From a checkpoint of a small CTC audio transcriber.
Model: 3.65M parameters, activation silu, depths [5, 5, 5].
Training: muon at rate 0.0066, batches of 512.
Data: 26041 training examples, 149.4 epochs.
Rows from block 12 of a small CTC audio transcriber, named by matrix and row number. Rows with one number belong to one channel. Each number is 200 + 40 x the weight over its row's rms, rounded and kept within 0 to 999. All counts start at 0.
Before each channel's rows are labels from the 100 clips, of 14848, where the channel reaches its highest value: "top examples" is what is common among them. Only what is clearly more common there than usual is listed. The data: short read English sentences (LibriTTS-R). In brackets: how many of the 100.
# convs0: first width-5 conv (model.blocks.12.convs.0.weight, 208x208x5, each kernel summed), inputs 104-207
# convs1: second width-5 conv (model.blocks.12.convs.1.weight, 208x208x5, transposed, each kernel summed), outputs 104-207

top examples: the word "very" (95)
convs0.109,241,204,158,273,222,183,248,196,208,173,192,247,147,168,149,128,240,131,188,207,271,191,196,153,208,183,205,223,230,202,142,193,195,138,230,168,165,174,193,234,191,187,216,140,242,160,127,329,166,196,166,206,174,201,231,223,267,235,150,234,150,214,164,222,213,263,157,208,192,183,161,193,199,207,222,192,162,164,131,237,202,215,123,183,181,114,153,221,183,174,229,294,186,227,161,227,210,216,187,224,280,154,150,245
convs1.109,159,107,173,133,162,184,210,282,239,206,279,176,168,167,249,271,224,166,160,146,159,117,218,215,169,203,169,223,171,180,202,263,272,124,194,266,172,158,175,276,250,224,226,219,172,196,253,201,267,261,242,223,149,257,186,172,240,216,103,192,256,185,170,309,220,98,138,178,151,242,193,178,277,174,160,248,144,213,154,176,214,183,164,146,211,172,152,141,176,171,216,169,273,138,175,129,202,212,243,193,257,225,216,268

top examples: the word "the" (67)
convs0.131,246,234,163,160,187,258,157,121,217,177,227,160,196,183,189,241,188,214,238,256,181,205,275,224,208,170,145,152,239,204,152,128,194,237,245,211,247,208,193,155,243,242,193,108,186,134,135,199,110,179,200,194,205,204,224,194,161,141,241,199,214,135,155,280,256,207,159,208,177,166,217,256,244,223,176,198,237,165,202,236,219,202,243,136,155,162,176,252,206,159,223,245,144,150,156,265,184,217,202,203,190,212,228,262
convs1.131,194,154,177,210,206,152,161,135,183,208,128,228,248,215,159,214,213,197,251,247,191,260,271,151,234,184,172,106,214,203,102,232,251,274,166,207,148,187,185,189,268,195,207,188,154,198,244,188,272,206,190,223,229,211,195,183,181,167,263,260,222,154,161,162,180,276,197,228,128,198,202,132,215,274,253,217,222,168,202,208,193,221,207,269,203,151,243,207,182,182,244,255,169,234,194,242,178,196,223,224,213,178,217,157

top examples: the word "little" (93); the word "a" (44)
convs0.154,243,196,239,166,137,185,196,127,183,221,193,231,211,256,188,195,209,178,267,217,166,238,176,202,200,181,177,271,173,184,217,214,234,143,193,198,202,147,183,226,186,145,247,192,197,199,234,233,210,207,273,188,248,262,220,203,160,172,125,231,245,246,160,274,260,224,290,194,237,228,278,179,173,199,259,239,227,172,202,193,270,211,154,248,238,204,127,220,254,174,155,191,237,213,161,268,182,156,179,192,215,217,189,292
convs1.154,214,192,180,214,204,177,170,205,140,199,232,161,199,155,233,183,209,211,236,175,225,201,210,233,204,136,187,248,138,123,222,217,258,188,152,201,187,149,268,116,154,212,220,170,133,173,165,238,174,205,182,270,250,182,253,183,164,240,158,232,200,229,179,217,161,227,242,141,115,165,269,248,140,180,183,250,268,188,230,141,151,228,229,210,174,140,202,210,216,156,203,229,223,233,284,149,191,190,172,140,209,146,273,209

top examples: the word "father" (33)
convs0.1,257,121,172,169,205,174,162,232,226,148,260,212,181,218,203,177,274,169,172,198,180,173,280,187,156,186,163,198,197,146,161,165,182,228,143,173,112,220,137,172,171,258,174,195,227,194,158,185,215,212,230,223,147,202,202,203,170,145,193,153,205,222,154,161,139,198,268,148,136,131,282,249,164,173,181,108,247,218,185,178,159,140,229,122,178,98,183,233,167,172,208,102,148,124,203,261,230,210,229,224,184,217,185,176
convs1.1,183,192,213,120,163,238,193,216,187,220,205,264,209,221,190,191,228,149,199,88,235,125,240,197,201,223,260,200,219,204,232,186,257,243,192,145,230,210,142,195,213,197,266,197,258,121,246,204,232,71,171,122,143,214,166,179,248,181,162,127,199,265,154,188,235,231,195,152,191,221,152,248,232,224,157,196,106,261,169,294,214,253,197,115,226,132,242,177,192,223,242,189,143,262,185,247,271,217,218,221,239,225,111,186

top examples: the word "replied" (55)
convs0.135,205,153,197,127,172,230,223,159,173,196,221,170,208,205,275,204,230,176,240,224,203,218,256,257,172,236,240,186,174,150,255,162,203,275,163,239,158,204,156,194,216,193,186,221,163,181,200,173,176,289,120,217,224,222,282,161,220,183,241,192,230,126,179,224,139,199,238,177,209,198,157,252,219,201,203,213,263,202,211,108,200,135,162,218,194,235,154,233,191,205,165,145,186,232,148,181,211,210,260,199,210,200,182,212
convs1.135,244,132,202,139,232,169,228,175,264,224,150,215,274,209,215,268,138,207,146,305,257,240,232,198,189,298,265,124,251,153,236,221,212,195,297,214,215,205,192,184,280,151,223,258,198,159,232,154,185,248,209,97,287,201,261,231,204,199,246,138,227,178,237,200,189,203,274,214,186,205,189,226,220,197,216,215,221,244,171,198,237,170,172,229,221,206,226,204,211,244,246,225,265,245,225,251,202,196,234,272,171,145,212,125

top examples: the word "with" (45)
convs0.159,205,191,119,125,136,168,172,236,158,221,192,192,267,181,202,163,159,109,209,167,293,178,229,199,149,167,229,178,190,202,199,144,222,175,247,201,91,233,159,296,178,209,217,239,187,197,137,242,206,219,191,192,203,136,257,196,217,188,211,170,162,217,154,172,112,242,201,190,228,132,271,208,198,192,156,182,196,144,177,215,139,247,172,133,128,227,216,152,223,216,256,181,208,168,163,186,209,174,194,264,156,268,177,216
convs1.159,243,185,232,233,222,238,187,166,172,244,196,208,170,240,253,169,225,177,280,196,187,153,187,217,260,274,262,183,220,222,232,209,138,266,164,163,226,266,170,201,126,182,259,138,195,163,240,165,169,228,244,272,201,191,147,214,290,219,154,165,229,142,217,188,198,204,119,195,194,194,186,212,178,261,257,180,174,200,174,211,272,198,131,223,221,156,207,202,238,191,217,158,189,197,148,205,204,223,242,276,183,254,190,180

top examples: text has "however" (34)
convs0.146,221,96,168,151,149,261,208,184,202,191,178,125,207,196,165,198,196,224,170,199,162,147,217,255,229,163,184,172,161,247,212,167,162,177,194,112,201,230,179,181,161,154,240,223,174,267,183,206,164,212,186,260,186,91,259,161,183,164,197,262,166,160,202,211,134,225,183,201,187,199,301,174,185,138,184,147,247,163,264,260,253,188,166,186,182,193,246,148,205,184,136,146,184,200,147,153,274,255,240,177,206,251,234,178
convs1.146,168,168,182,166,237,176,155,209,155,294,208,217,288,175,125,270,226,229,159,201,214,235,136,199,114,221,170,199,158,190,190,235,192,244,262,189,208,174,194,203,189,160,178,171,199,212,219,311,220,198,210,197,232,189,265,161,120,215,152,156,182,159,172,235,196,231,194,180,196,217,144,147,211,188,237,198,173,122,211,184,250,217,169,166,166,231,192,238,227,223,203,217,232,193,218,234,265,191,221,206,208,159,200,128

top examples: the word "father" (25)
convs0.175,233,180,161,216,183,233,142,285,250,167,202,177,174,164,168,186,214,268,133,175,149,167,246,160,193,230,241,145,147,190,192,162,208,188,212,195,259,220,185,136,151,270,118,156,171,187,198,249,197,174,175,198,181,168,211,165,188,141,219,109,186,204,167,186,235,200,180,183,142,203,255,247,188,217,212,135,219,204,246,177,182,165,173,165,168,172,200,247,171,184,203,211,157,141,189,139,246,182,95,163,193,266,206,117
convs1.175,191,226,215,180,252,222,195,226,183,202,207,185,224,182,220,162,160,134,180,199,114,169,130,262,238,216,198,180,151,187,205,214,230,124,174,252,181,158,215,216,231,201,195,201,243,187,210,174,198,204,232,149,155,211,145,209,209,192,148,155,176,236,259,151,214,281,217,243,174,151,200,198,191,229,256,187,129,196,163,258,200,113,238,210,208,209,197,240,245,171,182,252,102,193,280,257,256,196,152,134,165,176,198,189

top examples: the word "replied" (26)
convs0.77,198,259,227,227,149,177,207,242,178,210,170,106,154,164,207,274,181,143,162,225,222,189,168,197,189,205,258,120,143,130,180,139,196,211,221,133,197,232,177,187,159,154,137,178,193,192,150,255,177,116,182,146,129,216,156,260,218,238,221,162,155,153,205,194,169,228,197,171,220,125,196,202,161,189,141,193,230,135,197,154,177,264,165,204,261,265,161,200,225,195,102,184,214,202,175,256,192,202,279,106,200,187,137,299
convs1.77,201,179,212,192,167,244,133,180,217,232,201,189,248,208,257,299,185,292,131,219,143,166,138,218,165,233,181,150,140,301,229,255,241,195,216,142,182,201,232,184,193,152,276,232,207,210,165,239,223,248,196,231,233,270,230,215,138,162,189,189,158,138,161,268,274,98,265,135,209,249,222,174,99,188,219,205,189,204,303,228,184,205,218,221,233,197,263,147,231,180,268,210,154,231,198,200,229,205,166,218,119,156,218,116

top examples: the word "only" (58)
convs0.86,221,151,160,210,136,198,142,190,203,178,224,223,172,171,191,158,111,207,247,180,269,150,249,193,161,187,159,202,140,213,275,139,170,237,193,178,224,224,101,262,186,178,212,169,171,228,178,178,188,207,202,210,149,157,207,153,164,238,250,240,200,189,273,182,211,238,164,184,252,175,194,155,191,202,158,154,193,151,201,87,151,250,167,258,188,124,182,208,279,206,169,212,212,223,202,228,189,184,223,197,201,234,197,239
convs1.86,118,182,177,242,134,301,221,271,193,254,254,179,204,204,178,196,143,154,229,198,151,218,258,170,261,179,213,202,219,147,194,210,246,243,263,248,152,243,95,223,245,191,236,214,200,158,148,266,236,204,207,240,229,224,225,119,105,270,218,217,160,150,209,139,175,231,142,200,245,199,177,225,133,157,232,163,193,199,165,220,254,181,236,260,148,237,173,149,257,241,219,159,173,225,212,200,211,213,259,173,220,169,267,221

top examples: the word "moment" (48); the word "a" (46)
convs0.190,257,131,204,217,161,211,178,107,173,258,173,164,230,176,172,222,193,214,167,206,215,186,224,188,192,165,194,135,180,222,242,135,195,170,245,177,211,204,231,195,234,235,188,206,188,137,174,192,193,169,170,125,122,135,225,157,207,159,135,204,255,222,172,242,200,254,250,224,268,136,238,220,147,218,121,305,215,222,165,138,223,148,201,203,201,195,184,145,226,219,207,199,214,209,184,210,129,209,197,228,156,96,165,179
convs1.190,160,158,200,254,217,215,305,221,176,249,174,195,285,204,191,201,202,294,222,166,272,183,180,223,237,221,167,208,191,212,146,184,207,215,164,258,211,199,203,215,203,173,196,244,219,218,169,181,151,231,129,274,170,141,167,246,161,144,172,200,161,222,153,204,137,149,153,195,217,201,300,256,117,125,153,279,209,207,253,205,252,166,151,204,244,221,182,120,172,241,124,172,169,201,193,169,209,186,221,152,185,232,235,217

top examples: the word "three" (26)
convs0.72,196,135,179,206,283,213,163,187,141,203,212,157,247,211,115,245,223,169,203,164,162,142,202,194,232,165,172,163,248,193,147,139,211,194,242,180,229,199,238,203,286,189,145,193,161,160,182,176,173,233,241,152,201,199,174,169,163,207,162,217,169,136,169,203,215,212,177,105,150,144,205,141,213,117,178,195,195,198,243,170,258,190,169,175,232,190,250,221,214,234,176,163,206,229,193,213,215,190,247,96,169,190,203,161
convs1.72,176,146,210,254,237,196,182,197,93,238,193,204,193,145,208,242,217,197,214,216,240,179,193,250,254,150,199,258,249,146,234,200,185,210,225,248,171,192,195,249,193,189,270,202,219,203,218,230,236,213,270,217,140,100,170,216,159,136,252,177,194,276,189,202,221,120,225,129,276,200,269,205,173,183,169,216,209,190,154,208,142,180,156,211,200,132,175,174,171,183,240,211,191,218,135,259,211,215,206,171,205,167,153,255

top examples: the word "very" (42)
convs0.182,195,226,188,215,194,264,191,178,257,149,244,178,218,177,190,223,191,218,197,234,206,192,275,131,268,158,201,193,150,182,241,186,182,165,196,163,192,209,201,195,227,259,196,145,217,186,194,152,194,160,209,216,153,177,270,273,235,177,275,200,134,196,174,214,152,258,160,235,175,152,177,165,218,188,201,202,216,238,145,198,242,115,169,148,232,222,176,248,154,226,176,188,155,217,271,144,269,123,196,227,192,188,144,165
convs1.182,148,228,203,176,202,225,231,170,164,196,236,244,235,177,168,133,185,174,156,210,119,142,218,219,277,260,233,148,217,180,173,177,235,186,206,225,190,176,177,294,195,210,172,233,211,250,176,201,182,270,254,177,135,190,207,227,186,167,160,216,181,192,204,267,162,186,244,237,134,117,232,138,215,199,187,180,228,201,186,199,236,246,234,121,179,200,138,116,206,257,174,215,195,145,237,177,178,192,214,113,166,286,215,214

top examples: the word "little" (84); the word "a" (45)
convs0.191,138,206,175,227,206,207,196,223,121,206,272,176,193,147,226,187,147,174,181,209,220,160,172,186,193,250,130,160,191,198,194,162,133,166,220,185,143,212,185,164,175,186,210,257,196,145,189,235,166,151,225,228,161,162,146,186,183,222,167,96,128,155,184,242,200,163,193,244,173,127,251,152,168,182,231,211,194,204,216,163,267,196,208,223,215,210,197,157,154,250,265,213,229,148,108,191,198,178,200,267,151,142,207,268
convs1.191,155,181,204,162,216,187,208,215,204,232,117,260,203,205,267,172,211,185,253,198,124,184,141,176,232,183,217,191,293,122,220,232,212,176,196,149,211,204,199,250,241,215,212,163,216,208,252,191,183,173,193,235,145,202,195,252,240,219,264,179,198,276,175,255,225,134,246,201,228,136,172,211,131,184,241,232,199,185,247,152,181,198,120,170,186,235,216,182,265,218,206,178,205,173,166,196,179,209,195,243,175,190,208,190

top examples: the word "the" (52); text has "room" (30)
convs0.85,251,321,154,165,174,225,187,232,186,167,208,231,174,174,190,167,167,251,186,142,239,199,210,162,155,186,177,185,226,188,174,179,207,175,252,160,139,217,168,222,237,225,182,172,214,179,245,223,196,186,228,191,199,203,207,192,233,230,158,196,148,258,175,265,227,175,177,178,193,283,202,230,182,221,170,182,223,141,203,174,224,191,182,216,195,182,178,205,209,187,216,248,154,270,177,216,213,202,182,203,232,144,205,228
convs1.85,206,234,209,156,168,261,224,205,244,161,148,167,148,220,139,182,202,189,173,200,169,145,193,194,233,179,183,230,166,238,196,255,274,196,123,208,186,177,182,141,184,208,168,174,195,154,191,168,226,197,209,241,194,112,166,196,238,194,267,193,286,229,219,115,198,208,287,187,137,166,256,162,264,128,145,232,223,205,116,184,230,178,215,196,218,275,222,170,218,276,159,223,221,304,179,188,255,176,239,244,263,175,233,290

top examples: the word "who" (27)
convs0.129,260,171,161,134,117,209,168,280,210,181,193,209,214,249,179,194,204,238,191,218,222,175,169,181,196,220,224,202,211,213,206,139,241,123,169,141,165,227,209,249,142,151,195,172,207,230,153,287,129,203,189,229,290,123,191,205,165,173,252,169,169,194,155,255,150,104,211,271,180,167,219,205,175,238,264,147,103,167,166,236,168,243,222,140,159,235,240,143,209,214,150,159,137,234,191,188,135,159,140,182,169,207,192,210
convs1.129,186,310,195,249,184,188,227,162,164,164,174,143,185,212,152,191,210,217,210,191,192,208,245,218,290,224,205,212,174,135,167,133,157,180,181,203,225,239,228,193,230,161,203,168,176,192,231,234,194,222,185,266,232,268,272,135,184,149,280,151,172,185,235,155,112,215,129,169,209,183,272,273,146,168,207,199,255,188,231,179,228,183,253,165,168,181,174,213,190,180,205,275,139,173,155,190,245,160,154,191,165,201,157,203

top examples: the word "were" (40); the word "there" (37)
convs0.160,131,231,156,205,210,185,224,154,180,271,131,289,165,186,222,227,227,194,152,129,185,173,271,145,177,170,150,209,241,214,184,158,171,222,246,186,169,188,192,205,192,159,228,250,121,216,216,201,160,219,176,151,141,160,258,182,167,151,162,203,176,203,122,201,163,225,176,136,197,131,148,233,176,169,279,221,175,217,176,242,252,188,202,182,196,139,175,169,220,200,112,161,159,283,164,144,186,219,175,221,152,174,188,219
convs1.160,239,186,203,149,186,238,222,197,153,237,273,204,309,147,176,110,202,184,212,264,263,204,242,258,143,219,220,220,165,109,186,247,201,189,184,196,229,173,200,190,212,278,192,219,214,223,236,205,209,239,161,226,250,199,94,166,191,152,208,150,234,190,164,154,105,219,265,153,172,179,209,234,265,251,162,183,206,177,164,166,241,170,205,198,217,212,144,186,245,263,201,290,177,151,204,211,237,248,187,195,252,275,226,177

top examples: the word "very" (25)
convs0.28,155,146,154,178,162,161,167,258,154,208,209,192,157,229,213,165,173,212,256,219,123,241,301,180,255,208,218,232,198,219,151,146,184,157,168,171,231,241,110,223,247,148,135,133,147,175,164,128,178,216,182,232,167,189,182,206,205,230,263,194,288,294,217,260,175,250,199,231,178,171,176,211,230,236,232,171,201,124,203,207,236,180,155,199,206,253,121,149,164,187,134,137,169,178,211,197,182,190,216,200,187,173,187,164
convs1.28,210,206,182,174,184,266,216,209,141,153,261,180,211,146,188,225,183,177,232,187,144,146,236,148,172,204,233,164,284,169,225,169,217,223,114,181,164,190,117,136,114,227,150,231,242,216,212,150,203,217,183,249,202,177,125,183,202,213,188,200,253,199,217,172,251,205,183,178,192,240,199,211,213,241,214,188,123,142,251,167,262,217,215,183,125,136,141,187,222,165,216,233,197,205,219,153,147,158,184,278,242,195,175,164

top examples: the word "replied" (44)
convs0.2,238,208,188,226,178,129,243,216,216,207,103,219,224,256,209,236,249,224,180,227,196,184,215,191,179,291,262,249,170,202,219,159,149,225,238,141,212,162,221,178,183,222,190,146,217,165,250,159,217,181,224,222,214,142,154,272,188,265,212,173,136,219,193,137,144,196,244,213,222,152,194,207,219,195,224,148,191,232,190,206,130,220,186,190,205,208,177,176,178,98,239,168,150,248,204,186,224,195,294,196,216,191,152,213
convs1.2,209,246,209,197,153,209,199,142,228,258,219,137,211,134,212,275,219,196,193,109,218,180,259,164,240,164,223,163,213,298,264,195,260,193,213,155,239,166,144,228,187,170,188,221,174,199,267,142,200,173,173,285,120,224,182,220,231,182,249,238,164,157,186,167,214,188,196,256,240,142,160,188,178,176,205,166,294,222,198,239,255,205,212,231,182,255,257,154,204,282,235,137,174,129,228,127,221,202,201,235,202,207,212,232

top examples: text has "however" (27)
convs0.76,161,151,175,240,245,172,182,228,159,150,193,204,208,140,112,138,191,175,174,182,186,213,188,172,209,168,241,247,167,211,230,135,162,239,238,188,196,140,225,249,198,151,238,189,222,175,249,222,203,173,243,195,215,68,231,180,177,174,77,185,163,173,148,188,222,188,268,177,253,158,212,170,206,217,219,208,250,211,260,250,240,146,214,211,146,226,89,169,197,155,200,177,125,170,203,196,229,221,271,242,148,219,172,261
convs1.76,177,152,211,148,216,244,193,191,132,211,210,176,230,165,215,158,278,160,262,217,235,181,244,204,233,230,155,179,183,198,198,180,175,208,180,153,148,270,189,192,177,95,228,167,201,146,230,157,211,223,240,204,224,132,196,232,275,198,225,174,245,268,230,223,215,144,195,188,217,169,151,205,220,184,185,146,195,239,212,270,177,142,197,221,192,234,99,155,155,164,190,194,245,267,165,219,239,217,203,128,243,235,213,137

top examples: the word "little" (80); the word "a" (45)
convs0.123,186,222,216,180,187,204,113,243,256,176,157,160,212,150,174,223,197,200,246,285,203,187,195,237,197,236,218,215,168,169,155,173,152,157,174,175,201,285,137,220,195,189,183,220,216,229,265,165,208,174,219,206,210,181,128,198,192,185,150,189,185,165,155,228,211,65,162,226,184,162,268,173,202,145,289,222,224,201,212,201,225,159,137,151,167,213,155,267,151,211,158,188,206,184,165,166,197,198,163,188,211,185,221,208
convs1.123,195,163,187,226,179,239,246,173,233,253,124,190,201,199,199,167,165,203,205,262,187,303,212,225,257,220,239,179,167,222,218,179,177,158,217,176,174,253,213,198,197,203,146,170,192,264,152,207,242,166,214,172,226,211,155,138,159,188,285,247,160,196,220,241,213,238,185,180,158,163,178,184,119,148,222,192,145,179,195,259,193,198,230,206,143,245,124,158,186,254,195,169,203,173,268,180,227,186,222,272,301,161,244,243

top examples: the word "him" (29)
convs0.158,128,221,158,183,173,206,178,185,203,230,158,200,192,245,227,206,162,201,208,189,189,211,172,192,161,209,162,193,233,304,133,206,196,139,211,116,200,203,202,167,178,190,133,221,167,166,194,209,205,220,253,230,119,280,233,224,189,235,232,181,198,166,250,166,182,137,243,185,168,234,114,226,196,205,186,164,162,289,186,173,234,173,131,183,179,180,246,83,239,189,199,202,200,168,260,224,314,196,156,207,177,137,183,116
convs1.158,153,207,238,211,273,236,157,250,196,243,220,216,218,156,273,220,204,234,224,171,180,215,208,236,239,208,220,118,130,327,195,243,236,266,196,177,178,157,241,198,189,214,328,132,159,183,225,199,170,207,192,179,173,133,231,219,193,188,236,218,184,117,205,207,201,266,225,209,223,149,218,189,162,204,133,230,144,228,210,217,186,193,191,198,281,220,176,217,252,199,256,206,223,205,185,205,267,228,271,178,163,153,172,187

top examples: the word "mr" (59)
convs0.13,198,218,192,133,213,215,161,225,211,154,246,159,175,184,211,173,255,234,226,138,151,174,200,231,275,251,155,195,220,164,196,157,259,225,135,246,145,216,189,188,175,144,201,123,146,140,208,227,96,215,139,196,156,175,227,229,180,278,156,191,160,138,193,102,205,249,214,153,159,159,210,286,157,135,248,252,151,160,181,244,208,150,170,169,181,202,217,190,182,147,227,145,202,250,148,157,163,237,246,252,139,184,150,238
convs1.13,190,240,234,280,180,223,186,244,245,210,167,257,176,207,220,162,252,227,190,185,292,184,199,203,157,106,200,191,218,201,173,164,181,205,187,222,157,193,201,252,228,216,192,223,246,278,197,100,171,253,209,202,243,119,173,231,164,178,175,219,228,267,205,213,216,191,302,232,128,295,245,198,266,246,237,240,181,190,146,208,193,219,201,256,220,146,225,220,169,159,198,264,111,224,214,170,228,207,211,164,249,161,132,143

top examples: the word "little" (48); the word "a" (36)
convs0.138,242,172,157,186,144,135,194,264,236,134,182,213,156,207,155,228,266,177,108,214,184,186,167,135,247,190,215,177,242,110,205,153,174,120,229,234,141,187,180,169,170,189,230,205,159,190,236,229,167,232,169,189,284,172,160,115,202,222,178,111,173,207,167,229,165,244,150,164,200,183,226,318,167,157,150,228,151,179,271,182,93,217,154,197,202,160,168,251,181,184,200,198,256,145,189,150,139,185,235,287,292,234,176,234
convs1.138,155,268,209,140,216,123,162,228,218,221,199,242,229,172,262,166,230,186,163,173,174,164,196,240,291,127,248,241,218,302,181,262,230,176,213,162,205,175,211,223,174,224,173,240,202,223,256,184,187,180,223,143,211,236,230,147,205,215,214,214,255,150,153,164,212,264,231,201,216,199,166,193,164,210,266,187,191,187,196,194,261,122,255,245,232,179,192,272,177,187,186,166,173,190,243,171,151,187,190,208,199,191,182,218

top examples: the word "him" (32)
convs0.139,183,216,196,158,160,235,208,254,231,224,158,235,222,281,242,223,224,258,172,175,123,243,143,241,174,239,131,212,230,174,223,173,171,87,189,168,192,164,202,215,190,154,189,232,145,155,195,261,152,222,266,197,179,174,144,308,161,138,173,188,178,207,154,194,208,237,167,176,162,84,199,233,175,166,196,198,238,209,206,233,271,161,180,191,200,218,184,189,168,125,246,151,196,213,229,185,160,225,243,238,190,198,133,236
convs1.139,151,214,188,247,131,177,200,221,260,110,181,245,242,212,196,295,161,166,177,194,226,256,244,184,120,212,219,196,157,180,217,172,220,187,232,168,168,134,185,263,274,200,221,255,235,158,144,160,275,237,229,140,163,215,200,219,225,250,192,205,170,219,232,187,154,229,221,245,235,226,199,154,228,239,135,181,242,160,173,176,177,193,212,195,201,250,198,217,273,117,207,278,213,201,185,111,172,217,284,193,248,181,240,238

top examples: the word "the" (95)
convs0.39,251,242,146,226,185,230,196,192,136,198,195,188,219,139,171,132,168,195,210,199,230,145,131,187,200,193,170,156,157,117,141,151,169,231,247,139,108,234,197,247,216,227,183,114,241,134,246,176,180,186,184,151,218,218,209,212,193,211,144,188,190,194,204,233,155,170,180,217,195,201,175,285,205,201,251,168,136,175,123,194,206,173,144,213,231,249,185,154,170,174,181,206,248,224,192,225,232,201,155,155,154,207,212,264
convs1.39,179,143,185,216,201,235,223,123,246,151,236,228,234,187,182,204,149,192,80,234,224,180,155,197,215,197,229,257,190,153,136,253,210,153,125,265,150,142,144,231,195,264,209,214,216,180,129,193,254,227,178,210,182,164,164,276,221,192,218,254,202,180,159,187,171,225,253,265,194,115,199,176,179,211,231,192,241,208,187,142,146,219,212,171,234,112,159,248,207,253,107,175,169,142,213,230,236,183,191,142,196,165,200,178

top examples: the word "little" (26)
convs0.195,224,206,112,193,192,225,188,249,197,211,191,233,200,173,182,213,227,243,178,175,258,200,126,154,210,201,240,231,167,166,157,134,198,234,125,250,198,165,213,168,234,198,230,177,165,195,198,256,255,243,194,250,158,161,234,161,220,133,201,177,148,226,140,263,180,182,159,220,153,120,241,202,169,197,266,207,119,155,265,311,227,192,192,212,163,186,222,212,170,215,146,210,93,238,210,219,257,224,225,177,194,218,190,204
convs1.195,239,237,224,191,233,257,125,171,177,278,209,237,228,197,169,186,173,286,167,196,239,292,146,241,197,157,236,175,185,191,106,245,237,276,274,186,212,243,236,211,178,255,186,166,230,269,233,262,132,201,196,189,173,186,186,245,270,211,159,248,203,138,223,212,184,232,210,181,165,187,109,165,214,161,207,224,127,246,222,272,221,216,232,159,178,199,222,231,203,202,134,196,236,198,190,211,239,242,320,214,153,167,189,226

top examples: the word "the" (64); the word "of" (48)
convs0.192,99,227,199,225,215,117,237,200,193,130,165,194,215,275,169,150,154,178,228,135,164,143,284,196,155,209,167,179,175,140,141,133,158,167,247,216,89,169,229,189,212,115,131,197,225,177,266,193,209,212,164,201,183,169,178,197,125,168,210,187,231,198,167,151,181,121,161,213,157,70,166,186,184,156,202,249,249,187,225,207,204,107,192,168,203,232,202,165,151,198,124,227,214,167,272,228,212,216,211,195,192,161,214,216
convs1.192,184,182,163,197,184,233,204,106,171,222,229,234,201,227,153,174,193,214,237,240,248,230,204,201,240,107,216,243,195,148,187,257,212,218,235,222,218,142,144,251,118,188,199,178,264,155,86,202,221,180,259,101,255,271,187,180,171,141,202,184,213,193,178,143,202,210,158,202,130,144,232,154,227,184,220,197,223,156,187,192,208,172,228,190,175,161,181,215,165,197,168,112,256,147,209,192,257,200,209,228,233,163,93,225

top examples: the word "with" (42); the word "of" (26)
convs0.11,148,250,258,189,225,256,143,140,183,198,154,183,237,201,188,178,204,154,220,197,218,151,158,191,250,180,157,191,247,160,202,206,161,137,204,214,195,185,240,179,182,201,144,227,198,229,149,161,198,151,150,185,189,206,284,229,217,225,178,194,203,176,219,200,175,224,195,190,228,119,223,195,169,142,318,225,256,167,197,251,247,179,169,175,203,250,163,226,199,179,193,211,139,179,218,195,183,106,182,164,157,164,288,194
convs1.11,202,212,172,163,142,159,206,213,220,282,151,203,178,177,130,190,182,174,261,230,197,207,183,192,174,254,177,231,205,256,173,234,209,235,198,261,251,230,139,186,131,290,162,206,266,135,146,329,136,132,158,183,210,226,232,203,218,266,210,238,192,207,172,171,200,238,212,230,180,193,170,151,181,242,105,233,181,191,183,171,172,185,207,230,165,146,263,239,179,232,200,190,203,161,237,202,182,178,266,281,156,195,243,206

top examples: the word "with" (56)
convs0.5,169,234,234,148,191,231,164,158,158,202,167,279,163,146,155,193,163,224,198,221,222,169,254,156,227,182,135,311,223,178,122,127,161,230,144,186,232,153,205,253,258,121,142,191,173,293,140,196,179,193,183,244,128,216,215,207,211,237,197,179,261,190,197,173,221,200,190,192,208,153,168,185,153,193,183,242,190,192,141,168,144,139,201,191,230,194,171,152,191,203,204,178,226,190,118,204,255,203,198,224,190,186,266,213
convs1.5,228,268,193,283,229,309,196,183,261,180,242,192,181,152,203,189,203,198,215,187,72,135,222,259,201,180,168,210,238,209,112,212,203,178,255,229,178,239,163,217,244,205,187,124,181,171,196,207,234,231,150,178,233,158,215,182,226,234,181,203,176,253,259,123,223,168,201,177,136,247,226,160,223,144,236,219,215,232,228,251,148,263,255,281,219,292,237,206,192,217,191,214,231,124,125,248,185,168,292,190,142,222,135,204